From a checkpoint of a small image classifier.
Model: 3.73M parameters, 64-pixel images, arch resnet_bottleneck, norm batchnorm, activation relu, depths [3, 3, 8, 3], widths [192, 288, 432, 640].
Training: batches of 256, held-out accuracy 44%.
Data: trained on photos of plants, animals and fungi (iNaturalist), 34.8 epochs.
Rows from block 12 of a small image classifier, named by matrix and row number. Rows with one number belong to one channel. Each number is 128 + 32 x the weight over its row's rms, rounded and kept within 0 to 255. All counts start at 0. Numbers have three digits each. After the name is the row's rms in percent of the matrix's.
Before each channel's rows are labels from the 100 images, of 14848, where the channel reaches its highest value: "place" is the part of the image that holds the peak. Only what is clearly more common there than usual is listed. The data: photos of plants, animals and fungi (iNaturalist). In brackets: how many of the 100, against the usual share in percent.
# convs1: 3x3 conv (model.blocks.12.convs.1.weight, 104x104x3x3, each kernel summed), inputs 0-103
# convs2: expand pointwise conv (model.blocks.12.convs.2.weight, 432x104x1x1, transposed), outputs 0-143

place: centre (29 vs 6.2); bottom centre (25 vs 9.4)
convs1.31 094:115132108099158158114166120196132100103141111132190082118137116142108135151116136116148160141205100106202172139112125086131113110096133127152137099210131107112115115127103122147123100131094071134194131112100063131161255094105110134099168105094113127131092086165077138132121135150102121078100177134170128102173126
convs2.31 082:121157110122134083122154194104117140164144111148103113082084147143150114140057134117131093113081086140130098081062104228144122153213140135170122116127135075110137123095120134143073145088083154158162103178185109103115127114155096074141116117117143113142120120148087112126106158117168169158115112092122090081119143127092096092120130121134136174079089116197102111079159129127070100069114102102137071148098107120157148118151177131142071

place: bottom right (65 vs 14.1)
convs1.7 060:146135119111095143093089134159092140089093129095128120102056139128081144123075098131149142127142163144150110078093135090128137091104102097132050155084118109178124125115103132043119121139107122077137127137116157126141122111139105172015133031076094126099103068056127113115138121132140144150139137104087127177155117
convs2.7 123:154188133144237146141146130093145197168166135072156152144174145171160134095157149158158123175098146182184155153168183142134148178131161149088103137101154127132151135194171160156178112080120173139064124112128159167150176132167158162160177163150154167138184136164158128136154175146143165122169183146162154162157121144143150148136148158155072091150160134129162166141148130174178180161148148127129152166185145147134168167122142179154124

place: top centre (35 vs 9.4); centre (28 vs 6.2)
convs1.80 112:149145116109117089085118100121079088133179127063098115151189141116093106162147114142108158113124141154124168112146087167108115100080132136103157133146043113057116122113155132129160137141144084106203097097117109067164149142158164107111162037164075112166125146089153144172119112121075140051116111175154139098123124
convs2.80 091:151098140114124122095155070131181125118178100141157106097091112126099135128132091118121136134163069129170164072137098102130131113115074140108123134185149089079113177077121155130127110123161086115179103129132087175095085149097140111148149124092109096146074153068141096099053117157187066076122065178141064094137037107105124137128110139174170133128133109114132122100122145096129130182137166161130114132090182107113109137179127161132132

place: bottom centre (49 vs 9.4); bottom right (38 vs 14.1)
convs1.56 115:133144120072163124126200152191165198115089103173149152113078123144162130144113140123148176074204126113196087148081061114139141112105096142169094128100125102153127122164120115130118125153098150092202141133090102130183115135120105126151106105124140169135122128117132140096201108079148082074107090109104089108187109
convs2.56 101:123121120115147104145152139068153096125136173185126149142155173140133101076155140134112095152127117170119136148184155127159119147119143105163131138157182177187170106116158167136161164123131088152052135148118113181178133130099151153107147095136134146148145101134152150209151103143135159048173141131146130122125091110136155147144151138131098115143172094121125136194093119109147206145135165089139197100158185163139175095143093160153166

place: bottom centre (42 vs 9.4)
convs1.70 132:117123120145125122137077107067138115050153148112126103111043137145135194140135089130140131163048179116051127100159172132137117117124060115125120134158168207146087130099151152131195119122124089080087117124187123111126154099108137166152105124117105079134125158126115065136086120145144124118172104138109102079082097
convs2.70 094:106120119135140107072113130110107106067132123155101102120093114073125147154085103083053134106128121112037144117099110119166148101137124144100169099146160119140131080119082122110097075152138130150129084132124116109104126065092116105046151070096070120091149101075101111145131133075106083142075101107125126088154166125060117120133117091099142104155080106100098047139137135073129102097071117133069119145128083096161125106119079116063092

place: bottom left (35 vs 14.1)
convs1.11 109:141154084094152075163155176123078100065169126111082138149133109126127139140160074100105139179124130135122127172130171095130156061130122141151160141093094103169158192158128127113163160080113118175093173077087117178130047021147067103124140129109151110093132156103144116110085117104125140139133140113130085091126123
convs2.11 090:153099165134156042075113142147092148074071182137164109122098109028102161206184069094181139115146171111208145130123146091143128173122125148120119099128095114121124084089132114111143110119184106065109070081112079123122154072102101062144120150114091128201111131175057136171069155124103140130105175147141151160141097156151162098154108126101141094159139074142126113157173132155147103134133087130097140123142112108110071134106121145110083

place: top centre (35 vs 9.4)
convs1.96 105:140096118134127099141151117158069113093149098135093119164181137192121113107120111156105196132144160091149151174213158121115140100065126133109094149135069133032114133133122177108123150175173068158126128153187104146137157112124143133101158088127063074096114087125115132098133083111123192149130106153124077085150130
convs2.96 093:125086099130150135103149136125097123123129111112103122119081135082138092126110082084114177149085091075097152096096117177130128148120092102066147114216095128079104155112089160142117100189165079098127061121095058112128107148136085126125115141115060086183058230129073136097077103129114132143149108167119123176127088168140130074049104107119174127119089108097137188084174087081089078107128118172143131135143114126157098168094124117086134

place: bottom right (49 vs 14.1); bottom centre (42 vs 9.4)
convs1.100 104:142135147062089089086172153188137152112085138143123101120103095170128145122113100157123130050219138122215116091103113158163195141124107128144152140096129147159125175178117110105117136135105132120156120134112098150127122101088097144118088099128097192144104115089130126152177120100192121078179126154089071135193149
convs2.100 101:141156101116157133136160129122115106141187124119171169141125147144174111089141150125121123171093121170165137179196192189093127146110162135141137150158141139159147118184179159180202137085068151144059120174123151200149112127166175163151127133152149136157171113160139143121154139149167178112181152144151119169138128130161162158132150126127027135119185138101128163183178120154204205142169161084145172105141173121163169171150116142162132

place: bottom right (60 vs 14.1)
convs1.99 075:114138105158096120124099125157111177110094140080142103151080118099095151129046073153156137152145128129146115058085176092174139053135122079119066123097117121187160111118079070070126158122119111071128124151110139125102105119121093148052171051120150111144113086073162135124136110130152165114137142073103139132148111
convs2.99 123:152190133145237145139148128094143193162169133082156148142170143170161131089156150155157123178101143186185154159168183146142149177121158148087104136105156126127152138197178159151181111081119169139063119119125152168140172134167162172159181160144148167140178131165152128138155172142143166124170190144164149164159120150148150154138154170159073092140158138132163160140148131177183177161142144131133149171184145147134165168121139182152122

place: bottom centre (72 vs 9.4)
convs1.58 080:098102147114121121105171158121168116085129150136138097121089146123139118105178090145149153097132158083127111132114101110146148087105075133150154085112118107122078151204174112218080109108150101191131122098120152155120051128114147137089165185139051106095074213130097120102064093098120136157108112120123102093116152
convs2.58 091:112148172132117195159145085146137156135101122215121153142162153138100075095157181075112093098152117115070176117105149117163098099096123130130124163145122140135196112125119119096116161077155123137077164087090103118146141132080087179076118226172159104099114151138118152126150092134126105118066183157166099133136107087169159155152140081088104072082129157116105147193091130149107107111131165111138147100170116165190135172084128152121121

place: bottom centre (49 vs 9.4)
convs1.6 091:109065161112149098143221132179190105097130171119106107106079091141127156113148072086126203148189163090185117148094136146150132131058089150132138181111134119135143115168162073141109149101136162178124128096109171145136123103054116118164117099112106133143161136100092095175127155127119121156087090154107140103169159
convs2.6 096:135136193145140153102118122121119154162124174148114142127116126147139099133118195169079089133119120147225117151158173099118102106153184108152130114150120116084169114093133139143187111084156143105115121168076142175187132146134123171151155182131147163112162105135125118128132143183124162124140178093154130156109109166145214209093088088130098094145137076113137157185128129204170174143140106146161144120191131136162143128151103173184116

place: middle right (55 vs 9.4)
convs1.92 095:158066073111058140130112117138134098124154110106097126087138110147067096143182155120115167069136166144134101088149121131110189139124061108123179093116128155088161117153154166122063092148082156183176157159095185147086114077120136127163107098101083127099103164138152125092124165158174158118161140168106121116139194
convs2.92 094:137137157156103151091109110161124164109097131139186111093152121112052163132135117083098141155153139065071097128109123096091155119119153126113194091081094114128113106096120076084068152145138090093167118100062134149075095078151109100135122126166169195095079104173132169128133107164103077122130132133121074153062104184143176132122105119093156163096131134116149110121041113143125087079104161128132096178155130110114081157129111124083114

place: bottom right (43 vs 14.1); middle right (31 vs 9.4)
convs1.62 086:153153115135151119129222171198152139102171157114132091136106133137128166093138139185128151152218129084210104157137117152121182116107106148165129117106129090144198096075139135120150086102109117160150168050117139151147130066115130135129111138134112141058163132150126100104150127140116127160107101130090184081183131
convs2.62 112:181182134172181124150176108105140132164179117132154173165187152143149103105171159171165123168098152178183155158171174122128152172139152162164085156156136126117158124190156171154171147079112196135077119164130148172166162113163151166165113150157135162158178119168139144129197174157140180112158193150161159156151126136139142142160162167158070086128160138133150181140155137162144170141151150126140170166188148157138172141147147167161130

place: centre (85 vs 6.2)
convs1.38 167:147122131092124118144198151249156102103142128134117110137123106119117139151135108158114148123255123085255129143144119119123127096116151149156111114121126094139153121109126120155143123135126103150178156135126128129158145105123107145144113123114133112111107130141096124129119124127118143125124138126145116109229162
convs2.38 096:121153106126108111157079123086153156154166113106122135159125148141155100082090131151143150116131096130162083112135195136078108163093142154130120141124129128101087172128188147166115101145116200142092158168109148111177156131111129161156127232105135184152167161182171105040136136090105181125161159145121161182151150119091113159120141149138055106081142118125157155130099091151130165154184105124169123152110101132142117124149165125172078

place: centre (58 vs 6.2)
convs1.66 178:075115123146136190093077093064136125096102126127138134081098160111162116107120148104147099085060083139060113129089113082100093128122148135123092073129081114117096098141156173143091103110141152109086093139092115110190076165116171082125125090115120123109120107119111121118079146093120123064098170131106125194059065
convs2.66 100:104128149096106090113146129096090131146104178120071092111103121103134113106136169174115144107161105098097099161136088090156120083135134126130106097111103161085071097092107085153150159095171078101126135134104117119121120155080120121092126096132111112110114093053163064149156080155109107064149150065053125138144117072130128122133083167096183067135136154141113106127093082101122149120180069166157126062121091116133176053133143120075212

place: centre (29 vs 6.2); middle right (27 vs 9.4)
convs1.26 096:172137113093144137159166146193112123114159091057099086129089120157115164133150081132140136147205120139202097119199083142155161084138110149136096155129128141090194106136129125127180123117136101138122142133172145071180122106157095157123043127137103112098102170102175168141104112158081142080131150138168134111185168
convs2.26 084:138115089081114121134084155157072102111144138117154075108169182159145121081114132178126071162113074183103133052127158135145095100110166132139098109110123081166118158116164120167129115121129141123090132142129164126162161128129182125091118118143129142085096057157109151058153159188188123125108166101127161141123140159066140132142036169178128110155040201145135115172086124169127180151126107176126156134115124139090112139128111069163067

place: bottom right (56 vs 14.1)
convs1.54 069:150106079085089128112056131166080132139073145094097111133078111138112114105127102141147145115134136107143132046111148106160129084141154063135057126103093105158122134083059100080096122096116086087105096145063124149074106127103119159063172072109123099125102087119150121138094088119165164108170071105121115154155112
convs2.54 115:150192140134236150135147139087156213164161143026156145136182143161161152091158154149149131159080136179160166148161184139127142184138152148036093134066161120124146137196171154156180106080131158125058117090128162180166179137159159163163188165154151159132177133152160124143143175147138155122162168143161152169151106149162147138127135164153079106160148131131159152138139129166181177161140144137130149175182147146124170175122142176150127

place: bottom right (71 vs 14.1)
convs1.42 062:133148092093108152115082133150084141089087143096107117120058122116075145149103087114150127119124151157132109077086138071132120061129097104134045130092097100178117118102100131049119116132071107071115123118098160136146114109135099158032124029101116108104122071089146122106118106131143139124129122099103125175146090
convs2.42 118:152193139140238148140141132092146213165165136049159150140178143165162145094158148158155125172094144183176160150167182142131144171129159148058102136089160126130150135193169157155174110083126168139068124101130163169147175132164158160161183163151153161132181136158158127137151175144143160120165180143160146162155121145148149144134141168154072096156157134126165164133144131174186176160146146135125149168188144148128168172119142175152123

place: centre (74 vs 6.2)
convs1.0 112:139168166087155093115216174201170138058123113135098137108127122111138159146118085114131149125236147101228136150151097109104106107092115163167159117116091094163162140130080143139123130130116130168197159113092133102137135107129092142098074113132141135114105119070103123163141144110125103154115132175131137128186168
convs2.0 082:162133101148120075134130118083184134125164113117094167157107130136153108068143122136129155094101118137161044163157135102084128201133115121124099161113154140077107213135157142140167141115117151135162159142101135121143163136115123148153116140089141119141161132120149092102170128132153170090166123152137181149109132107148108168183183132150097158133137139149184162134110121164164189180201150066172108122103149090131146103140150132175107

place: bottom right (54 vs 14.1); bottom left (33 vs 14.1)
convs1.94 106:122147066095161050146162123112123112085165095157178122171087096163172187130137093087153172172103099069104110132133193175162148168164125113139177111111141120133156116069102150109107127102105107113125191112111144143095102102128087104144117132128162115152119140151118139087045046196117116140147111139133150094115094
convs2.94 092:130127176126158107045123145130182146066134202141166086157087137097076136160123117074052072130098188152135132109128124135135118117135145128117157101096136120127091137092082139107136125066061108150066129142113117128074150088126125123151167114122078099146155118191048127216151170069132096161098161114069129137139131201071109054188182107132150130161146078124123111110191144073088129115126139105118153183100139122107079121099131133148104

place: bottom centre (56 vs 9.4)
convs1.79 109:104147166053141121144160116117148124050117104127120109130106108132118126165129062101166168112107127149107138194126103137131178071082121144157098135091145093079115130129175129155231145130090099166099172159156183161154182084099127123127071118149075142079117093162134095157087123124137100083167076136105126130123158
convs2.79 088:109213173110124104140112147151105115138090161131089124105110097118137134096109166161102091114161058121130161129118163080129134058118169148113148132158111116047132139097096176121150143145197189098105107179090130094161133127106133184103073185110162159055151122124070190048159106104113131109085161100140146148111111149214198092133059084134154135137118136124137119148101151122145179129142051145134099114169126119159134123154100152181127

place: middle right (65 vs 9.4)
convs1.82 078:148104139094169141122164122195101069109173133109122120102081092080147173063164088151118123138201167114200103145070093168116193102142155144150109150172088118133075108114083158093154109159109088125143130101113148124153182057130097136117135107098138132095128116120090148138121103136135101148103182157073162119181159
convs2.82 087:137117100108096055155115149149144121170135126113130100135069129122159137123119114139150146176122114123116103128088114096162048139144132156126106139141152105129126166100181133159137181086103122120126137117244151124125146064101106143206101045121166073096119116125138142091147151105188161124087057155126101115107119042153118138095064099172132075128057157132165191097137159139109108154131107112100111182157080120095126126134149079116059

place: middle right (58 vs 9.4); bottom right (33 vs 14.1)
convs1.46 098:204121139127108143117141133159115125136165157170103179132133130134104171143129150162087128150158080091157087123103115167131116099099112079102155156120102161168064099136162143145142143101128145144121143123079157091137142053132105146157109178099156090125197117153125090145161109093151055136069080147037113056150173
convs2.46 083:112097137155131101135135148109141133206111099113121132113110130180117118155148069151167115065163126162118186155159125144146088105136130155127124139085102122142132129072178103122136160128021116204152129095151173127162122158154108122153151087152146123163124151104130142168110124160131097100111095187112107095133141086138160175079102142100073123174136056132168099121147145094167083107118198120200186175169088118115123137152170151113144

place: bottom right (71 vs 14.1)
convs1.8 065:137129111096088150102074125151074156109070136089106123111075140113074139131090091124152120104120147122131095079072133083145123058137112100129052133087098103185099114097104150064107109126083087078109117138096163147139121123148120146023135055101118108101117079059129104114124101124150141156145114093100118163142109
convs2.8 117:150192140136242148141144133092147217164162137040158147138182144160161154093158147158155124168092144183171164152163180142136144170130159149046105137083161123124150135195170159155172109084129168136072122094129163168146174133163157157161186164150153160131182140158158127136151175146140155119164173143160143163154120143149148142128137164153074097160155134125164165132142129173185175159145144139122146171185141149126166174119141175150126

place: centre (39 vs 6.2)
convs1.73 131:120145120131106116104102143098091164138126157021114080080131108087138121164124085186119076086079151117081129091134159120119128098158102087125134146092149157173133098157124086161173114182131082140098120089204145147075128107129101171121156121171095082152117087129116127137185105149153121140193102084149134094108192
convs2.73 084:094108126098157127110191113139101140089114144145131103110152126025079148122162143127100147094161110086067117202093123133139173062103085126136163125108159128118087136096118057109081139111111144098148120090091102088099123145127069037094125109131112101139082148108090138105111126092136109149091068128107121100143126140100171072174187090091142152118125121139122123146094164117105075103087114185111140162125117109121111152138114152106140

place: centre (72 vs 6.2)
convs1.15 094:148139105125146099105166153159107129066124115086102142169111135112127154150088110122099075140172086124172076140152033148118169120086110154137137072114059102128143109117106095142164170154148108110112189087135100077178148152125148112131065156137176166108148070089155174116140152126058137109133202125155136102158156
convs2.15 088:207140031109142124163083107050112118134176109113096095091126149138110120029153117104116093153168087110146045122132110121140093136123149093141083137137091088176104161112148073191120121146095142064125125133118153057111133183115114170118156128128125166176126070090180107137127119190158059032149131122143114128121163120099124155159136157142095110134108145146114107097125110118095178173185131116146128099062158142166133114126087109134124

place: centre (39 vs 6.2)
convs1.89 093:123124102134128085103147113126059100128095118158147160164178090121154148064132056117093072082135092111132145135142164138136110121151141150100191099131110075089104139067186092173094179158127160158136155176080127134125144111093104122102155076126139150119072131103148115137083082097120132055065141200152117141126107
convs2.89 093:138095100146097145141097152118156073089098130127134070111142110158114147111163093181122123128121136123178116104142122057117083078055120127151164173118129107153109097073105113121120105133170056064113105091096032121104146187106204106176109140128124141178105114154147142102097120131165115034168126138107085134080081093094093090160122098134128105104130149054100101066159103141126153195091072089076144081139157164120073169152137136071212

place: top centre (29 vs 9.4)
convs1.76 096:155113163103116113134149115122132104151138127119097054096136138150074084144143099110120129137128139070126171153106092137100100107125187138137149167064055099134114135120092182138122104099078020217120092131066117158156117132112160102108148105105115152111114111172101164177145058076162111121119099091149102096114125
convs2.76 083:153103128129074087136056132145147155131172059082119137104106143161112129128102108126131148063126121186111078120107119113048133145114112061114135073184160074063093187123172065114151088111120107123184126135118124072112096117121098119114117170100137089105135186147109124130050101132166119178084128111134120150127120134142069138116138135113191168057093083089118176070142077113089149096153098130142083090130126135130112147121118154125103

place: centre (33 vs 6.2); bottom centre (28 vs 9.4)
convs1.61 119:112170170113157115113195161222094134127123119105107135081097119114115146136103116137130158133255183104248163136100111138080125086126130121182133137139119074158107139140091121147159116126115165112180112118078114118120149126099110142133117112115110147136180147096103109131120158139119135128122129100098161121213123
convs2.61 093:177163137154149134128158113098140119121184104126091152142103123155160111074173114150128121127077168186188096163118144122117123161150163158151129166105142158168131153166178162104186164088130141173101162184131126140122150112155206137162111104077176153131140110125109143115173111147120141107145168145146196090138113136159118165123111181205118085121159155131149154144109122184104142143119152098209127147130142116146116131185143143116106

place: bottom centre (48 vs 9.4)
convs1.50 073:172125146104160154118164147124130172106128156106127137139080165089101127122169091123149113108120106111120087145074137184088119075123057145151122062108107070145095103146110145149097132074106113172123134161109154121108069137178143096137120175158069136080123148189111099120094068065168067179084104098149087103131162
convs2.50 097:099111152091116162070152088143106139183079198195107159072156106145097110128153149086150049087144126107114114100114095140163152097122101105136145146116100144119192094138108125102130159124151057152170093114125127134148154093070096133112084190194170099105139124126142176135188150107161080122112143118167098128113147099145154123114098112108197084133145156139100113145106102070085088103093152101130131156134073123169162093054065176125158

place: middle left (61 vs 9.4); centre (26 vs 6.2)
convs1.77 075:116106079117161127111124133142093072104114116110127091111140076154084173117188167111109097111149078146148148109086113094160109139145117094146172079140191074097132121132122161104090114115067126163139130185080105145072211072140097125085099113124126082176098116107091103086136129143129124067119113188194133086136108
convs2.77 082:152130142091136099098133104129147121074002147099168148138190107153160133149150126136129165150149139100142081058109091075093106088094103096083135127183089080141168066110114091114078146098078133155127134159100133114091118101149113098163156093151139132117133119165127197155100157157131168091108138134114109127107088145139149123097123060099129147169165039150152104127107139126130129120115074070109098129142152107092103124060110102102148

place: bottom centre (50 vs 9.4)
convs1.21 089:134168123110103153127167140123183164116093134167162085160090113058160148112132107080172215133121089079120069125120120118146129126133143131129103087095178104138181099121068167179109135140137084150138150151138175138138140138115147110111098103121156155081161118101112060120073045057073114153132136137136124115111066
convs2.21 088:069139103151098075148122168128113116127177151163106165190116134111163113137154128133099133135212211167171026112138120126113115079098115131090097107148122156092134105115128123130161108126118118135139179114140107132190171178166087144053101141169111122119149138151139080156155128091130101119159085089174188171112146125074184063102077097119140146079121122161147146135159113122060158098140145119120128135099139141186135108125110173192110

place: top centre (26 vs 9.4)
convs1.25 113:134136129057114238115128096117147116167118062199142050140136110137103145199079149173111153149118135095117163147117187100118088097185152112104153122168142137131096147126124140172155089158133086159151104109160135123179167116087069104111111098120121139085138131127132117149124074098092079113095104139094155091118102
convs2.25 087:107083145124099156139135144065080106117089153130097139109076050083155084125061093100163175130147092180091193153099131173131114121192101112124168096132122173137167136119169159092077147192139154077143114128170097202142124098121107103102149118092117156122127189070099143126065083131101174120104053125119163123142151131137115085107097115090147189094107104082141112129156122095161087090084096157123158134166110121149167143146109118129148