From a checkpoint of a small image classifier: adamw at rate 0.0046, 34.8 epochs.
Rows from block 4 of a small image classifier, named by matrix and row number. Rows with one number belong to one channel. Each number is 500 + 25 x the weight over its row's rms, rounded and kept within 0 to 999. All counts start at 0. Numbers have three digits each.
After each channel's rows are labels from the 100 images, of 14848, where the channel reaches its highest value: "top examples" is what is common among them. Only what is clearly more common there than usual is listed. The data: photos of plants, animals and fungi (iNaturalist).
# convs1: 3x3 conv (model.blocks.4.convs.1.weight, 72x72x3x3, each kernel summed), inputs 0-71
# convs2: expand pointwise conv (model.blocks.4.convs.2.weight, 288x72x1x1, transposed), outputs 0-143

convs1.42:497497520445468493507491490496491505524486505413412503492489486503517436490487472484489423510499491504489513490509490463495503504496510454492494504501482452494464493495462506503488503494495488505477514512511489492509
convs2.42:467480480512495526443500479536479497463443476504492479488523441475489487515521482499452505500511509459478428515477474487535490523492500503482545491502454473461472518483483485447500497514542509442457510468544483495457485500510511496470452486486452489494525518437465504483474532484472509512492478473505484488493484533499520528487506476530497459509507516499487515517499504480520492503460493486491505499490509509509580505500497508521477
top examples: class Aves; order Passeriformes

convs1.52:496445464464494498493498513503482484499510505475476512492513482493472592477490506483470475497500530520497499470512468475490476486540535476499480495495479467490500498493582540529483473524492484525481502487538496491477
convs2.52:482457505533553505490512440435498430504510534532537526501532494476503513495515520516480491501498490485513499500499451483543491440516498484499448522448513456494482478482494500500480482475466493500499521492460496504484514505483495428450506477481520443515484497480525474486482509507494492531548478514467498490463504456519489522524478489522483442490501479486497507426482455486567476521487494481469496492540468498476459487507524489500492
top examples: phylum Arthropoda; class Insecta

convs1.40:501519468543510457527516536484522485492473500518517453544519492495503510521525509514497518543469500460483505488484518511471483492450524491519495534501510514539522512488436478479552500508482513477504503513526561533507
convs2.40:508513496539527508467560516455506470501501491544434505522519471492529517518497466489501477501516533465509512424498504490520501514478491484507490491478493491527506486544540524511456513518527500495476493482489480467505470501542491504526516481596498459477528491506575481523515488473536507539491510506495482488479510470498547495517521471493490533487501475512509509459495517500504505567495500486471514475490525564469473528495483524472493
top examples: order Lepidoptera; family: Nymphalidae

convs1.9:469491496449498512520481493500515499508513500432433514491482484513507476509516441477460434496479482507500497486503469452481493502503524457494490503502490456477444495489489517502499498485478500472446520485512498498510
convs2.9:483490515497507484487501485525506496495487497404493529535495460485485512511484531493507490501494492488482517507522493436454502565509494482470472514511535449459498488515475503474503466447544529549507496492479541512459512506535549497521488530495520560489495511487495531508495509494489499506493481511485455491488450462496518520543445541474453520523505533525458493484477472507484485460537528516524480486524508486472501514520469483527477
top examples: class Insecta; phylum Arthropoda; order Lepidoptera

convs1.68:514523523506492476512482516456524507481451486516515509497487500493513496494527517451534521515533434476537503452502484496530460493483482482513499513503535485512528478466451482523525510447485458476500467501465530514497
convs2.68:469496492513479449500500523472503490485480460524491475516505474531490511524526484535516520498493534509454453540486529485504463496525533526480521453468504499502525514547502502532460510506475488519529492498518531456510490479497501559472500537501509449494509494503542463475525488502516505484478506462485518511498518476531520541516524494486519497461504489496510494522477504481485467534496500487463560485495481501539489470492444464488488
top examples: class Insecta; order Lepidoptera

convs1.0:498508509454493488511474484502508505488490502426426490474494466493505451460499466472523432491496502506507516501491494467514506494497502454484481511504492442492446494508461533482500525506510462506494500515509490482492
convs2.0:466467443512521508490477464503461553525501508511491541492514522461495551476498417510475460502485501514454530516481531493509504525460486479455487458501494517516518502506459508509522509461480502483480492504522488499534535498488472505486493517454485533482488506531490445472487498505451526458544548497492508482490493528510508478449500490513499486487498492461487439530537519504507509493507472521492524494492486501500486468425508542498551
top examples: order Passeriformes

convs1.16:469473496525549507549509477510521493471522449504503522460482515509504507456539499448472502482462470501500493499498501480485470534499499508536533478459524466477456505491521504524480499494481466507464495501464457467492
convs2.16:535487521499481487528511496497453525502506496469526516501490525517507506517474527519529517500512484538497475517497497532431468496522535530456509495535508517510498490489465539524519483490486512494512555495483520540477533541490492478518505449493491503540446529541467536484487482504521487485466483492538562492443458493446493543486515590519511513483459513514483514506499512520479543483532502541504483473522464472479495515506542496505470
top examples: phylum Arthropoda; class Insecta; order Lepidoptera

convs1.22:506490500508526506480501500514485503501515518586589506472526532501494493517476531484499580481475528509474477506493494503473496486507495508509521480515491541485540522518461499476477508503529530502511509488533493480511
convs2.22:507513518483449545465506450517504525538520528500514522495556504490513507458517447480472502502506495505524513472432537489479496504514462480511545465519498488517467435501530501534515508508527486506461504493504524519504532509501483497551462510490483520498523490480494516500477538523507525505507496539507500497475473509513481465505459493466515536515521519530544507499478485518474572465498482558551482503486548521498494536500516519487505
top examples: class Aves

convs1.51:545521489547475531473454470481483521441487526516514485468494490475495543507477466486463505499574508484514495482490499466513484459515493501496487475519475473522439483525519512481530504507502488480489488504473509513481
convs2.51:467494518456448500520506484487509482491481506490526506476478483517491502500498548518489528501484465470500474520498485515468457507502516512511466492534502488507486494510504494485537402497540500515526503530511469545540506487511517458507504505457508523469448490493442532506502517491454502493522516512469481507463479487564514554446491478490525507518476512508478501492504500526482500454461481497527458468524491484496513525487536471498504
top examples: phylum Arthropoda; class Insecta

convs1.21:471504479523515522483499524530506476504484485516516488501509477488466528509535505510483514524525511499511463449470486481508480530524477465480485538443488491511514501473580478521565483496469485470521491486517522530468
convs2.21:519509529535501526472573515479524489494508506546445521549543461531519501459503467489509492501505511480525499488528504489533513490489498532526497539498501484543497498555543526525493503525510515497476533479479498502490490491552494483542514495575514462512550517493529474492501530507550507503493524518493508491504499497500537483516511487475496511492505528552526522487501526505500521550495506515500503469485540585474502513501534516474505
top examples: phylum Arthropoda; class Insecta; order Lepidoptera

convs1.28:496506490512515497504478540491470513520486491561563502505503494500488538502489542509546556477492529488484522486491497499478439499476489490542512545499544548509525497504456513500477500493509478524498491507513550511476
convs2.28:513517466463483472484557512527486509507491518504474488530545508503478496476519468467483519500478479480514515515435515515512509517504485499505500531494511526505484480448522484517493501508501549503461502464483488485495535511513490474506504512491474504479526500458536473481490553488515512461507527530496502468494473495492488471540525501450529496536506507508492471521505451537497495515485495477476480538510506535511494497500505491482495
top examples: class Aves

convs1.5:506456487475487523510514469516498480448498463493492512525489489530525495510524505428466492521523479502516491498522484512503509511517501479520502474481519484484520483478531466492512508474482504406458491452475482535488
convs2.5:487478540559520513548489499560502482516504506491508518485495465475494513489494467505566453497478540500501498493538519503526489464477521509526497502514504502513500513480504497511460513464495465537503545495531498507524495501511492500534494497504503505496505469533509473544479488482493490434465537517482506457526445497478492509471485519493509475471534538514501460449517489514530474522558538492497514490485492518486493477515547503482483
top examples: phylum Arthropoda; class Insecta; order Lepidoptera

convs1.35:513509513459488472512507515507507507527458510445444499457493461510505449491490456489544466476511471505522510476494475472525499480508483424509503493487491483493434514495488506495494517475501467524516492523512472503496
convs2.35:503460453486481472482511461507490509463486505505505501450495502478491507486509465526475514499475493498461506553504493501477490519537527562482519471508502504524484491529498496512500512467504495452452504475558485508518523521534509475476476485467520490488477529492489490505462517467495525455519511510498499447467509518494466499459505504504495472519494496468503470494495500467462460480533487490492489495497497521513533464480472529505505
top examples: class Aves; order Passeriformes

convs1.33:498445500474462525503461500505506507468512529463462510482500443513493554497493412486490469504507484510508504481475450483511480491482507491474463492512483481497473496497514526476509473512469479531479461516475493499484
convs2.33:452491485488500485491477517479482440470508509525520476458493488478493476486490487487499516502512514500505519517495497489482499467469466484504541517496547465501492507498523485470471454482557545473512514520481492519461478490495480451534486527491470535470484496457486485505476486494489516502486470561474484474513494479463517484489488480469457503554497514518473518471485466518540486494534527465487461540502498476472507512503481502531495
top examples: phylum Arthropoda; class Insecta

convs1.14:517475476454501512497497491505499474484524485437436512500487458520497482493490478469451446502478483495501516500517478453482522492503521522489453510516503442464454507482475530477501523503486475464500484485493481508509
convs2.14:515502492488476518524472509481507513417492500460499426479504501490452494499484465510489451499512483521467523514496505475486485499489454489501506505531472524484526479502493536502499540516487523502500528456490523448524475494494460505497498433501495497518513486509492454521491476503451458523465508489479436525510490502491530513550458478437535502521496510499521510470467458492514503509517509501497515518466471498542505530494501454518492
top examples: order Passeriformes

convs1.49:492508501481511503515491477494501500483482520424424483507489453499497483518494468523472429488497491492493493515505526497489483522514484462493536504487460478474421491509502508535512513506511507483449485491479504501500
convs2.49:533469483508493507531464520490501497508552496509515487515515512498529461472477518548489497500529497501522486520509514505522531520454458503431478492523449487500494498516505480469511512494507446512521456510524503516520477519430516486475497516427479511504492517518494463503498466542513477500507485483541468510542484469535463506495465503503505477522496483502526495485504477521471502483471478502486483488445514474488469502531557483517533
top examples: class Insecta; phylum Arthropoda; order Lepidoptera

convs1.26:489483509425496505509475499498484494517495491415413477511511503502536435479480478506490422501514486507485509497501501497493491503490519489507512491517477463493455479500492497502502499489489510496468500489496482486486
convs2.26:466507496523515530468533493519535493485453478505492504526492498488478487538505506497497441495528485513536501478489509478554526500502476479498504519527489460494444463518499496531490520501519481510459503410526522487493480504509511508512502494542513548498537475531486504486479478473487498565503525504442431481514521515522533497515548514518504478464539480462485543508542450452489491521520482497501515521530530473485537498500500469495487
top examples: order Passeriformes